From a checkpoint of a small contrastive image-text model.
Training: muon at rate 0.011, 3400 steps.
Rows from block 11 of the image encoder of a small contrastive image-text model, named by matrix and row number. Rows with one number belong to one neuron. Each number is 500 + 25 x the weight over its row's rms, rounded and kept within 0 to 999. All counts start at 0. Numbers have three digits each.
After each neuron's rows are labels from the 100 images, of 14976, where the neuron reaches its highest value: "colour at peak" is the nearest of a few named colours to the mean colour under the peak. Only what is clearly more common there than usual is listed. The data: regions of photos with short descriptions (Visual Genome). In brackets: how many of the 100, against the usual share in percent.
# fc1: MLP up (encoder.blocks.11.mlp.fc1.weight, 1536x384), inputs 0-76
# fc2: MLP down (encoder.blocks.11.mlp.fc2.weight, 384x1536, transposed), outputs 0-76

fc1.384:503483478543509541515534494516480509468494464486567487485487523455499495470451481493523523524502485500519483449463498506487487544517516544495492500524505524498491514498518503494524472531521526521490459530510498496504515470486496499
fc2.384:503488471486488510491453520513540502513535517545443519485543489522525494548465515519517523461515491473498531502500490523462506486479525478503534495467495502522480488476537458478451465486507509484508519532470521521528541504463486501
colour at peak: black (26 vs 8.6)

fc1.144:484512527472488507468503521536494534454485491504503513515506518478515506481528524480516469503503481542512532429504460487466514486492482507474526494483481534522469502502477489502479492512471486519488478477484426491458497492483474549
fc2.144:520446490532513491510551493476466520484493487518484497483489535469517486505487480487517473526457476491487477518509499525497517524514525475477491543502493508510517520512556521486535528514507452469494473484494492520484535495509485479
colour at peak: pink (27 vs 8.4)

fc1.561:442500499495522533502506512519536480517524501505509475504515497515517521467500503575485490482482456456490516506541477518485448493493526490536507537498525523505516515510502507509472462500485549493497551473520509509487479505498443503
fc2.561:537460497484506527503496475525491465494479434447525511506509448501477495507484427475501485512516498531537509497495501525506509541504496468520519497555490455500466492504456462459506498497521509482505534480536521466502482494516531499
colour at peak: grey (65 vs 40.4)

fc1.584:486479508527500498495498508485477489558520530450464534503454493432499526505465515519470487511519480467462543519542457485562500520509515515516486503510518488534514449515489528512478536511501484468529505496525506509504496523479515514
fc2.584:488476496512506492501487475522521512530503426491542528517496527497508511505530504481514531482515527489517522523464518494487522516478465487490487529499485507494489472468431490494491489530526503500501526493483487477491512478527481433
colour at peak: black (37 vs 8.6)

fc1.423:488510461491467494477494521495468491509524467530513496520504504487485513461469496527484510518545463508474557491490537513508500517512498537461530470525530503509500491549534500519538476497476479525489521433514507442496451496532494506
fc2.423:504472505487524487479532494503542499468486483468503536462550553498550501469508496479503539472478560498590487515519445461478506503475471495538472517538481530482438501456486496505505513476487483495513513568490487494479526489484517499
colour at peak: white (33 vs 3.8)

fc1.117:511534487443480470480492459503493485466471476502513533463516506499523477453476482490495523472461507517531515521464487526479518501501480545502535484527493495518506438499499517516499497487528494482497524481468518507469533521516510499
fc2.117:537447544474517538504504507531483484476453523519475537519514468454492485504449522502508501489485537480499482510501504525533521453560458465518503445491501494505505518475492493475498533501479508524528511469568490500505494507493531527
colour at peak: brown (65 vs 34.4)

fc1.196:495539487530509542480485479568473532519481498497480512508508471492482510501524491481499476480483500521489495520491491511459526529487518511518483516485516523496495539510466507488513517515505499506488502448496500544498468502469516491
fc2.196:512495515505510478493512514504527514480479493477498514490486523511485525494490494513501504455492468467537470484529495494474447446550454537472472448524518478489512469545515524492464510512488541528506517498510520482503497472522523498
colour at peak: brown (61 vs 34.4)

fc1.237:477500507527517507481519513490499489472465448549530524499512496500509493485520505526559495512481508507504479473533476488484481508506532505498485499477500507506505503475548455534553440492442509520486522505507511481513496504541534466
fc2.237:457521481517504482502487471542474522506548501496507511468515508489467520531487528495520528474483496509524474437508476510492499471492502491515512479536517486470475451503501507492477474478504517457480483542501478503481479520491497500
colour at peak: brown (62 vs 34.4)

fc1.208:531488481500485525505470463471541492514486514527506519491516410471466509501498536513505496459550485486505484485503485502488483475532486503509487494488499479494477515496491527436499524519477503501474502504568514490516479509496540539
fc2.208:480520516487474563495492561504497470483530518502537493487500573507486491482473529517495507493488513515473501493540499460509511470496514561480544482500495547513529496499523450500514475508513512494506458441514487519508493511504487500
colour at peak: black (45 vs 8.6)

fc1.686:543480492476480503492482465477486484498490517486551479470516520530480502463500491451481512534489515524463517474529514487501495471543462468496498487537502513508476546525514478513485439494473475491516511545503473491512477499489502468
fc2.686:522477509483537487465513511493520482459508485549473493525539496506526499525472447524522476496551512545510491546530471479494494545401539502496476496504513509476449466456504517495513484476505546471481502492492517480493524495490470460
colour at peak: pink (25 vs 8.4)

fc1.534:480515483513460490501488508467485509497481545460475475501506492471484524475521497512490516473514480525505514463471508461461492488492468522494533517506503475451470527503503515462497538483496461488450511495515537461511498545487516525
fc2.534:485500487477528488473495511555454506524503487519499494480483486497460467455447492488520483469545477470482517476483484510470481517459521502477518522529499503500518513497478496492510442507492490486545479504470474511497492483538511463
colour at peak: white (37 vs 3.8); pink (26 vs 8.4)

fc1.181:506483521485502502482515494490486508496526550448531505463477493539492527517501497494501523499467511530485539469494553493506474517466502543485513470495462478506479493563513491505496515520476528468519464473520495498571477497508483488
fc2.181:508451453522526531501513494517482504489543524505443528537524482525489473417537516489526498494464515519561480498488487514509482505550502436469503518485498485471522495531469553469496525491509498490497502525478445492499507513513529476
colour at peak: black (39 vs 8.6)

fc1.732:496512521511532507526477447470513523547521536525514497480482494508554510503500464492514513503505520497493503528543507511450475488505535479496494459509526513456510550478507491479502493507500486483541478524468526501482473492497513509
fc2.732:457469489538510531493527484533469468488507483531541504537512491482484517521503471526531473535495438472530445478507470509475547545515494455485489459533530530527499472519513486465473453502487534521485517494530498492454501488517449519
colour at peak: grey (67 vs 40.4)

fc1.489:513503496465520516549483533484523473527486548532482539489524455519477505508475461514476480512489528482448471483493475460507476538491543488497500508494472490548559510534523481531519507475521540516499489503488523534495491557501498484
fc2.489:484519507500503533496478517477507518520521526533498498502509503508504504490498483499478468526486517470532490488493515486460481498522483479488527458525497533491445532511525472490460498503531489502465575498529492517498491533515543518
colour at peak: white (57 vs 3.8); pink (28 vs 8.4)

fc1.390:507475512516503475541500515469507473535473478526487532502496509482507507509497538468512493506535473502513512484526485520492556499495488479518514486531498505505550533538479512513536444510478433505484475508544500508519521458444541488
fc2.390:508517453514519545526502494550522481496569494474537497497489496457534518519508508468513444472499485507523483507460500492516448495548495528482519474477483505506512463502562457494447525472545580519485527483453498466497516504444495486
colour at peak: grey (65 vs 40.4)

fc1.59:511528503460516483527469527533483501483524491459534487518487495499518437468501474496500491500500494481497473477530469525466507500455518545490510535502526457512490497491458505555494505511491475444507515500476509503475477501539459498
fc2.59:500492531522494538499488487501506498490550502533527456497543460440482522539509462531537486495541462491466519528451557498486490517524475463502441466465509524506482489487478528513531485509521482505532485468537478509516502453464517457
colour at peak: black (44 vs 8.6)

fc1.374:486491505492518525527492474523466471430487496540538507486484479524514507504539508526541473497495507491472544494505518494504462500509448554488483500479510507490503501471539517526466531528513486446490494493460535537473514488537493506
fc2.374:474511456543507501502497479550496458494537508520498501514537520525498505519539479514524518506536501521505465524521491528492515529497512544503519496517513464496505551487521479499503480503506499486495477509474508467534466514503524503
colour at peak: pink (28 vs 8.4)

fc1.454:483491479490469507502471469501488511482478463489510528489485479515510498483527451486484517470476494499470478514550470454538518433483535504480496505527522500496495500516512468521496471479495523477518490523500535498485541468530462531
fc2.454:532506487550513501472535490478528516469519497500434447518488496512539512557471558522516510511498530482525509505514500498496487478490468466489493537548479515511472496474532419469460457500506433496475525500504453476468510529512524438
colour at peak: white (26 vs 3.8)

fc1.712:552457480485488493532492471491502484486527506458529535514528461528482497482493480530497484469543532491505500474496495456509527517486497527484532525527478536496500500514533494522484484482510502454481486497577554456532478515537483511
fc2.712:478498465523527509484475500533500505525535516507476487495438497501476513480492546465521515475484530482477450530468469474536484494524510519516457518521505517504456506468483476493487532436554493496522514490476499488475481498461487504
colour at peak: black (29 vs 8.6)

fc1.287:526475489501546500483529529469471552469508512458495482504472503492511525532516478518485489459490441527478545507515489535469500488525555477487515490478514488490505513548532518541530481526529514533489491567505489438441463538497492480
fc2.287:501496505487489506508495499492511457525504471498492539531472505554460491515463506495478503562481511493530454488492507494482514479456507492540468516469509446460476487507484517482483503525489487499511495497457518564531513513448527502
colour at peak: grey (69 vs 40.4)

fc1.505:509457499489487528487491492482490481450472507507525539457482482516482477455480525483483549495446455512497468491494503479459486532510506520463473534492485519501476491545495499545520500489495504505512484532471509537497512472526539501
fc2.505:484469509513476511493508503489476511497548492488512531477486521457492485536548538521477478494502506502509533498510488475530523540487444536471496466464493505493472497476525482487487555517524511471500500497535471491489510522504485486
colour at peak: black (45 vs 8.6)

fc1.367:514466487507533523502477524504484529498489507517480491502431488486493488467534500513503505485473456512520454510503445504536519513507513509497479478547481532521486478478492486506527503516486507480554520504532497529501491491514513464
fc2.367:494475495478490473488532530495536545542487515496519496503498523515520525521481510521448511526503477509506518516485508451529482539480524483543503528491502500506508485499436502509525465500533491541490490469518488462508495503484478515
colour at peak: white (61 vs 3.8)

fc1.630:519531466508513482516508463515518489476519480506493515478492475510478501501476506517479443519511499508461510467511475522436480480473528503493515470482488505516455522485531544507482485530502489517520485487504517504512480510498493484
fc2.630:531460493476464505540499502531516510493485479472528489523524523492513489494478528511515524517532485490495494490480499506544467528505476509517497496467470522520532514497475495509486537501516491454463516510488540517522523513485505535
colour at peak: pink (25 vs 8.4)

fc1.716:524531535479527497508484486499507502538465521499508439459517475504490523504511529524521498504516557452543522487500471502514520467498488493511524487498530493513466526488471512506495512495457524502471493523520477452482516496489489488
fc2.716:485522495521478501467545527509539509511515534496468501481495480494471510478517525503536491490518463467484487486511513494509487498441488548517459483548527504508501523494469505544491492500489474464483523504465484490477483498492449521
colour at peak: grey (72 vs 40.4)

fc1.412:471478553520489496496525529465505464502515545508523503559499479445476493503540564507482457489531484446502521463555491486516524489535471528508452518530472542490486511471508503495498462508488447525563489504526466553499525496566528511
fc2.412:513504466555493502522492472497501488515476478506478466475499546562506519495473500513491459525522518489499454501514449493487508497483543459528467542505559489500518471481491456537491496483525479508516505520440518494499512501486456511
colour at peak: black (65 vs 8.6)

fc1.240:473468503495525502473485470497467486511516512510531517552484518476505516478549546492488550453541501524504458505506458544497490481519478466495489483516490540516513526505459521549459494514492503494530494506522473498492511463518502460
fc2.240:530471494486472507517465488501519495549542547474460495523505521512520487532514474501496511492480456513535475497496486530476495567501520530528526543486498493524484525465531431452504524447506525529457488467542490488492523524488527491
colour at peak: grey (67 vs 40.4)

fc1.549:482460512502483533480491490489502527499497452505549505490497512515504494486513514537477467503520517532478498538529457478507493460518496477486509469509489533526489460531461530491485514500540501482533535477500479528492472526453472507
fc2.549:504487510503560436508492507504514510532496450489497557520515506529465532562468526518504473512500487474497493478520529489486470520506500513466487473512492493500506499498501462469489479514505506463519508498576505542497492464490494449
colour at peak: grey (76 vs 40.4)

fc1.761:557520528539476460499518487519535502446516495506525503515466514476521489495498507519516488547519532501475512508496483492489509500485506506504499486489517520511515486493465497492503505467500546523456586524479523472514480480482537471
fc2.761:515508510472539503492507495519525513565438497497515504540486472526521517476463501448527501496428453514541501493543490530533484491461417515519480515554503510505524545494453518487462477467504495466509516500506471574470493498487461550
colour at peak: grey (66 vs 40.4)

fc1.275:538476521480531468523520510508489481492498529445496544495467500504531470460512515520537484481558476453498494518511469498521542504484514536519469489502522505473500505530463490541507465513527499461448461512483532534504482489541551561
fc2.275:527437498510501524480500502518467523503526535514486484494535524506460486519502485536524515510498479518518441499498489487460514489494526520472518499516510486527549483498535497514501512519509510529477524431492516508517514505462560484
colour at peak: white (25 vs 3.8)

fc1.741:479502525501509501517493500524541470467491495467499520555487469486532508527515439533521486485524485495497478521514496495493499485501473542505536487489486548436471484530557538487473494471477474519473499463535500512458514496513492464
fc2.741:505482441477494474465542555563450508521494512491475515509465522505461519519518508513502526501510507525483467560525451479523488524499521463484474482506500531498521520480474478533461505535557501481508485507494537477515495532508524535
colour at peak: black (28 vs 8.6)

fc1.91:522492467492470523444455456465511497509515516465474493462459483513518517480479505488500492495521500502504487542507507459516514513463471466465508521510469485499497524518503504537471529533471508548517508494492505484492505465560516475
fc2.91:507517451476517471480520503538464484498460523505499513514468517552537528471512471486517516451547528534482480496482512484475495451488490475474512504448520490525490537527519509480491464493460508478488480501461529491519486466540553518
colour at peak: grey (65 vs 40.4)

fc1.2:521453497482474492494501473449471502460514550525494487523475502458523479532509515488509495455533490430517496483465526486510505496499517544529460504519481472508470504444553508525481492487519498503488496468477476512542535505511509518
fc2.2:519536499558493509499471487481491479491498504514506505489536504532479537486467467488517512519486510525513505523535525520509507562503455491528489521482525516527525516490459474464524507485484526482500490519505475496449458532480485528
colour at peak: black (39 vs 8.6)

fc1.552:445488473499517482494516535522498513479469523507520533503500492495516447499527534499486461497496515481489520464484496496555491509502526528477488447497474495542532480490507501492513549465519496508497508534502507509493534518525556494
fc2.552:522487491521528492463526458517528474500494470484466462482485519459500518524502482485520506493518492521496472535491475535443506520503478492512517483470474517463515570459487533527506446517472508471546453479475496458498514518490520558
colour at peak: brown (65 vs 34.4)

fc1.79:514452464522492507512449504488500516489497482484524470571515511470479456528495539508473492494504520508522462510527501521494497528492511523544447469499515483509542490521430479472518526527534539474465543465516526464474500472504474533
fc2.79:472477486490499478470495477521520500513478481468499553484523552529474513557530474478513503529485485467468539515477476499539511484501499503490538474498482477455540523512518504505490469474463494519528485513426500532535489520482533483
colour at peak: pink (26 vs 8.4)

fc1.315:492480514503478498502548505486479491525512525498502498514489465471506485515479525544548451515487500506494476523519507486439427498536522534541485463515507468462491507503464482511522457465491475532501450502532485491519480523468547525
fc2.315:512469583473462493449484518515489543493442462523465530483519515532523495437514518531459507479525513515517466512540481512513501497436495537482555466495511542530520491488500462501489521547478510483490530497485497494512489467499490513
colour at peak: pink (33 vs 8.4)

fc1.679:551483520511502531498497487483502469469475514489515503526465541517526494517504488472518492520514485498547523474516497468545477493445508537512488511521523489459477484522461508478521477484557497465518502465480501490549528550512473491
fc2.679:457527505504498501465521546478508496520530488528432502495499506480475493557463496516514473509528487550472492509482487521493509457529517475512512498483493503535508509497539495528462492485486504525493530520476485529503508493516512468
colour at peak: pink (44 vs 8.4)

fc1.485:490526502446527480505511468509511492543491487502518490487477466490531489498464489537484514489519489535467470515486539504465513511512466500512524501509499502520499480539509539482489533518534522505545489514480477449468524518534511496
fc2.485:472485525486509499531489514509518494515521502516461517497469492507504514479491452514462482519539494471481434494463468468514507522469500472531500480484481485483542513470500516493501526526490503522490517511549548533466523478484521513
colour at peak: brown (61 vs 34.4)

fc1.547:494472471514511525473526523477468533471477501496537483452487528508486537522493527522479484481537497534501491476528487505494508551522518538500529466453522541518544527514465530499454464437516461480502486499501493481535519543513484510
fc2.547:501456513501484486504479525518509487520522499513508516485513484497508531480502518475533507514518546492516515542495552501527488501507524471520458502485496520509439435457489470467476550482489515486483541495507470516532493494499463487
colour at peak: black (42 vs 8.6)

fc1.176:501521461533540490509472506536473491522494508539487501486500560496488540520542505555501496476558519507492461470459509456476455484509573504506442487517467496492495495501512482537511493499471509505508506511505471506476484494485464484
fc2.176:472470534438531517462496479513498533504512472480492513528536479494527510520529484544524512479474470487545527518465517498493481444491494489459482464498480480490555545508482482494441479535510471510465498523527486535502461467510569483
colour at peak: pink (36 vs 8.4); white (33 vs 3.8)

fc1.589:465476506552493499524442495528486468516505478542537479522471505433526530489518497463521511479539502509476498517555511510478500534524468490500463461521542456481447470506474461536493512502508488480536485492504486479506526486542477518
fc2.589:546487514512493498477516524474518495504504522454483538521511527509503485508486529492510496533527477473498522518481474488486530495520497465496547500552506488503491487462490521515508490510551545550477538525493445536491528518526509461
colour at peak: black (28 vs 8.6)

fc1.473:544503497520497506521524490536521503514522497469511508552523471515516473530465490482500501524485519490516490511497506514523514472522514531506498473484511490481491477447454516502457502510486533493539477502489519528553454528509559492
fc2.473:470483518490501504480450498502515472482444505516472504511472517498490519550515476516511511538524480525506487501494521540472475493469457416499483473481484499509506544552514480485550491466499476456487515510461457475505548513467466495
colour at peak: black (65 vs 8.6)

fc1.143:484499448477484462480529489470504477517512466503517514471487495495481482467491497480501479474489512522527490479507506506533467494527498525510501494537476468488483537494462523469476487503509505509478468491456510494494500548506490503
fc2.143:570524533498497506513501529494476534503499489504530450520492485444485458477498466495500502473511469527492512528532507532510559541544504489500498488495518517480486502525525525532545532488512500469508523495473478480517511497521515560
colour at peak: white (38 vs 3.8); pink (26 vs 8.4)

fc1.595:519515498505499467487496507465502526489530525507528485509497500561441491488459503512488511504540519543530514495480474504489518517530494462477450509515505454505491503454554499516540465520473530523509502482518567473498509491505506467
fc2.595:489475517456504502535535488545545496506495467512456459504557489489483494520493496465502510511521467461469498486529505494513487474454491495509535492504494559525488489497476486468479470513504532482451461506468493548506523478472483511
colour at peak: pink (32 vs 8.4)

fc1.577:499533533471478513478505510435541467529494502511501519552456476507498498508527514500490479483509491453517502494478458490488472523535544465518523481508469485491497531526524511493508478506436498499476525494515467490483496512487553465
fc2.577:491499483482505514515500471517498498492536456514510510511501536529487476441486482510463495546528510489494493461572491474494493477476481535519478452496480529474511510500491477460525517501502495492470509511445505505557507537490485524
colour at peak: white (31 vs 3.8); pink (29 vs 8.4)

fc1.448:503492499512550498452512512469482535469540478489540545500518508496519494501445522487449507538530537495447507516519495512509493515517492477494475510505540532544495467534513512551504514496497511510572497481473480482474487532495485496
fc2.448:507502514496518502513484467493502513482466481483487501531460529495528498466511532522476504460489531475508479496471470472497493522463498533463508470493496550520502499455527497508522499519469527511474510475517494504476492484492505502
colour at peak: grey (66 vs 40.4)

fc1.625:497516534508508451514504491505492510527529472451496499480471473506489509508449482496492537501451518459469491526559501473480481560487487530514472520491503505502493482522493544520508508533531561448459491522517506484467525546458454523
fc2.625:477464515479530549538473500487500501501450440545490527532482464503505473491490466487494492529530470521499542528537464459493498483483558490484492516478523493450492494509489490509485466486474492503494504506467483454528529482516526488
colour at peak: grey (65 vs 40.4)

fc1.694:476464474543497534508501518523475502509466503463452494536482519552521503454525501522549538507487502490462494481477514516486495485536542513559509496496511526509546529475537536479482511483499514481492498484526455512526509482511484514
fc2.694:492511497514477488496525457474565503520507500525544469492498520487481490506477512504496511497494503483535529486496504505512517512509470488454468515519547487469439497505446490509489469496467539527492452504538504474471471514510530549
colour at peak: orange (36 vs 1.3)

fc1.512:506462541435555504494520482476431487495512513562481522500476497548556490491493488489492501495545519499514463494541470471508531488466486510505460474463475555508515483517500467533476495467507575542468489521476476483504522488503482491
fc2.512:516524469479491478507523549494524495478473537510521477472498513470537506542511488510454514548515557464540520524495507472493506520534509505547498504518540500507485509511509516516480541563464519463490452466509490507479534515463466480
colour at peak: white (36 vs 3.8); pink (30 vs 8.4)

fc1.424:439510517483528487534440512511542500541463490500503475491483496503478512503530536474531544474512465464529495484504468500474534506509541515483449515523524458508558517524522488536525460519479445471564473556547490515448468512496548467
fc2.424:487558502532424509527519516507502517497512484504506500453527534496470527472488498540549513536492507510473503490489521465511526488514475485512491465505493455553466530482505520537483517505476495510491451464510517500484460511498501533
colour at peak: orange (28 vs 1.3)

fc1.332:475523463510515492500475455510472482557503453470475484500525515524488507467498472532502519501496531493462475479460484499487527491490500538522525469508529486495512528443535479535528464463539521514496504483476493485542525552495496493
fc2.332:519519466503495459465483506446513535456478481565522485487509497481506492498493539516462496519510461518484496460514519494461509507527510480479474526521475501525534490548504497505512506529499477518514469439508488549482484481489519481
colour at peak: pink (34 vs 8.4); white (32 vs 3.8)

fc1.71:486492471516536465537477502541520516447513461507519491541484491469575510501507509525490515486555497491466501478460487537507525520490467498505532488509494486490497500492467524520515517525482465458502496530490510509531534529475501536
fc2.71:520500489513464496479484498506461464553485509496510547477493482495441487498487486459506496529477438473528525504525483505506473493513514486495477513531491521536474529509513508512475476501544479506473513468467511481486479481510504482
colour at peak: grey (69 vs 40.4)

fc1.333:476530486504524533507487517504521456496499485546466489486512525459497509532481480499525476491513523507489515491464492478529520475536492534525519476519507504518492525503518505463497484498473498470485485494494500486512505519488483513
fc2.333:484459485501530517511517529495516441541530513468511528460481520489513499474521522524499525470490467524507507521525488474494480565536499524503537500548509457470526483483484525518515502478503483521512494531512470464504472501460455452
colour at peak: grey (74 vs 40.4)

fc1.486:534494534490463488501490492531474462459529508470502441495488502508464491495472567497504471482461487529531510469534537527453511491551484507512455445508508498503511488519528483524487522494511513456490471489501500484485530515480507499
fc2.486:479526479511505492516504527496534487474505497494523541509449513537509495498510485497448534535497522506463524533517481500552500469505500543491485521532507531456470521488541533508539522524469502501512534527535474520461489474494488490
colour at peak: brown (60 vs 34.4)

fc1.628:470558540505462519492478499443530485494517506522549516534506510507504527540505481534492520500512532525466473494510471477504511512501467544496530525495486518474468529480519480493484489490541481496478461484467538554494512491472570490
fc2.628:486469451513541503504486519501474507508488582481477506494488506531479437480479499499505529455522457494490501475522500485508485482469531489511515504484447494517517500477525510478465441489465489498511479501533485495461485466528482497
colour at peak: black (26 vs 8.6)

fc1.27:483448524546494524568511508501468508471477432497483504519519554499500482524498477501506504494506543464519520513468490507493516500477452522524477548509483539500493495533539523485514495494498490527532521530505473503513459522520521490
fc2.27:439518520507489498508544503478547507468534551522517504514466485490487491482481515495508473522501516495480517479501501494503471485470457461460510493515521501484525507477507512551510497478526528504502497444460510480505504515489452484
colour at peak: white (37 vs 3.8); pink (33 vs 8.4)

fc1.271:520503538479469507512484470505515492488506533500487505479487522539472535499458515526493469555503466517515476500498489468491472496476490508484486489507515542509474498502510528481487510484502512495557485534485517515517487543518466465
fc2.271:526510483483503504530502477507503502531476461512556502503493541462503482503543530541498491444495522523523540507494532544487495474523487471482500500505474469485532527523490502550455514518511475540479513511482470533501492473483482511
colour at peak: grey (72 vs 40.4)

fc1.164:538478527500536485487533495493467492481473505519524537559501520490498500535507531482508535489562500521549504520482458498541482515486511482516490531529494498495521491541496523527496510510438493505486546540487484505494525514494474503
fc2.164:496525473478473495518510522521521468522519484522452507503513512498500516527507512491483489495498504529494528454488510492525498483503457486463527438494527498481463481472482523513460414478510478478509511495449496478497517519485490512
colour at peak: white (30 vs 3.8); pink (30 vs 8.4)

fc1.58:566502459540505513474498490498499489512510536474483464556502483517510510494515544496487504511488514508463444509506552454584499497481495470521485509521480518473539504469491534436503493522478514493451540517458510450560468450491542507
fc2.58:495489540451490492489519522518520512542476455524523481536503509515525527504505489511455518521454528555467496532491454491516504456487509519515521489480515495491481509503481529546490488480497450495485511468471506548503510525551477430
colour at peak: white (39 vs 3.8)

fc1.568:515531467510547477487511500506510527475488499497535512438487464498500522494491476534465493489443509509499514471445461488485483480544459486504529516506534495465508556525527488507514519482490517535492525532535452516499504518508528539
fc2.568:474542492504541483483488499494506500512523495508503444531525504518532539480510528520499516518503500480517496487509499501491536459455513540464490498484480479486480520465513524529502506513492508500513480495476553527489441480521476535
colour at peak: grey (67 vs 40.4)

fc1.4:520476473484513493508526523537479558462541466531489545501508507505519480494507461440497531497496538466495507482505504487491493470486524503490474419495510501464548516506542472493518529519469543521467529521489529501499489529564466493
fc2.4:509482503527487451483468506456503519490479496464499504498478466516460537524517513545519497534475442486504491546492508516492541536533471532503508525462477505475521519478457540499499503469479522482513485520532477480480533519483486475
colour at peak: black (25 vs 8.6)

fc1.541:496528550477518472505513532545511489502521478466524484500485495476546501540499514524495492504447448485500491506484503525540523491503533494500483512532517482505540525511462561509497523497449515472500517503525451481514504526476467494
fc2.541:511490484569494456481526473498497507515467485502533483506510487501488495491490533474507533461535494475533498502521494510444507517497514536503505527505518483487446480475487493529504525519493509488493481535538486490478508508502545464
colour at peak: grey (76 vs 40.4)

fc1.404:545469516518512500533458468475504490515481486493515533537498521494462509490422455483471498496515505500484475480526503478479500507494549525513500514505514498467508502508494462480511466500436513509465489517468487531498548514527490505
fc2.404:508527511507502511460479517476451491516456535522490460481518510502528479511554552524532512508511513494521473518504477504509493514493466481547508459538447503505553495482494501525505509536516479529494484468511516537507463511512466476
colour at peak: grey (68 vs 40.4)

fc1.278:499468518517468526532486500485522472522501534517508522470515483435517482491471483495470480509484470494497503497527446474468484491526571503464520530513472521504503528468476513488499507528530427514494519483481545504471513542499494519
fc2.278:479438449526540493491500527474477484459513496510466496497491530477522503528508466482481502543535505521483485509501533509499459471543509546506484491489509511530487493523518563499527517554537505488473526536506468495514564526469487519
colour at peak: pink (38 vs 8.4)

fc1.127:512462540485496473507486503450450493500478493520473483477468461462499484512476499465508487483516507499524459487489455466494488493529536489541478498564501514499489520520505491469563536484557492491515517474506519451503526431473492489
fc2.127:502501548507496511504485484555507429533461473473530502515437501548467497542489516512470527528546453522515493521466499519516478507489512492538499470492522516486530493506492470511496523529503523535505510545476483501483517551512518532
colour at peak: brown (62 vs 34.4)

fc1.574:512499516494524492491455484511502482501490507481527463482528449454493510480480469478513482508538466517502448490487501515502508513504457471467514561476509494521507491505481521493448513533472503492507506416517511476520511491494495479
fc2.574:486484491499513489475555535495488483506523501518464497551485524455486473520536482467506507533499522499514473493481498502508557514471500496481518490497505498470442478501484487495557497488498515513541500517514505511471502511498485503
colour at peak: black (25 vs 8.6)

fc1.537:578508508551493459465523492506503524502478463546460471527485431487482503533520532481503462507529473462553445499510499460523537525505525490484496573541558453507484528472523473489519449475531510510500542513462515479512536474488488518
fc2.537:517508500492486517494536517494526489490496540513526492538531511513494505494546494451511508519442501514434476473461461495513473478490473503517508483517454490505476476475434535506470512514449522522501491482466482518455519514508485462
colour at peak: white (43 vs 3.8); pink (32 vs 8.4)

fc1.602:475503484487474476506520502490518496541471512503468519527477468452511508480469577510541481505488513559519461445549490518478524537547477567488497504510494549495493466476515478498498521499548495511510478466497490516472512496458517533
fc2.602:481482511484517510496487483493499476461522506493515492486504489512439469494501435471519486502535472516460525498522523457501554492485521514513508479470511460488451477495503491475481534522505531484476490500503491472501515473528467483
colour at peak: black (42 vs 8.6)

fc1.364:457502469540500522513486454538503473479503518496485530510523496496505528546463533549512498491502528474506524508522489472501511510543492500498513526510527505478513481491487514526456463532472498517531532512500498567462468530472515505
fc2.364:521493544486469505497477524488453486515484510480498471501516502529492484508506477477536513531468484514461493477503477493501459453472436503516500493474489514495469474523504516492557519496493446498495486515537469492514559484507512501
colour at peak: grey (67 vs 40.4)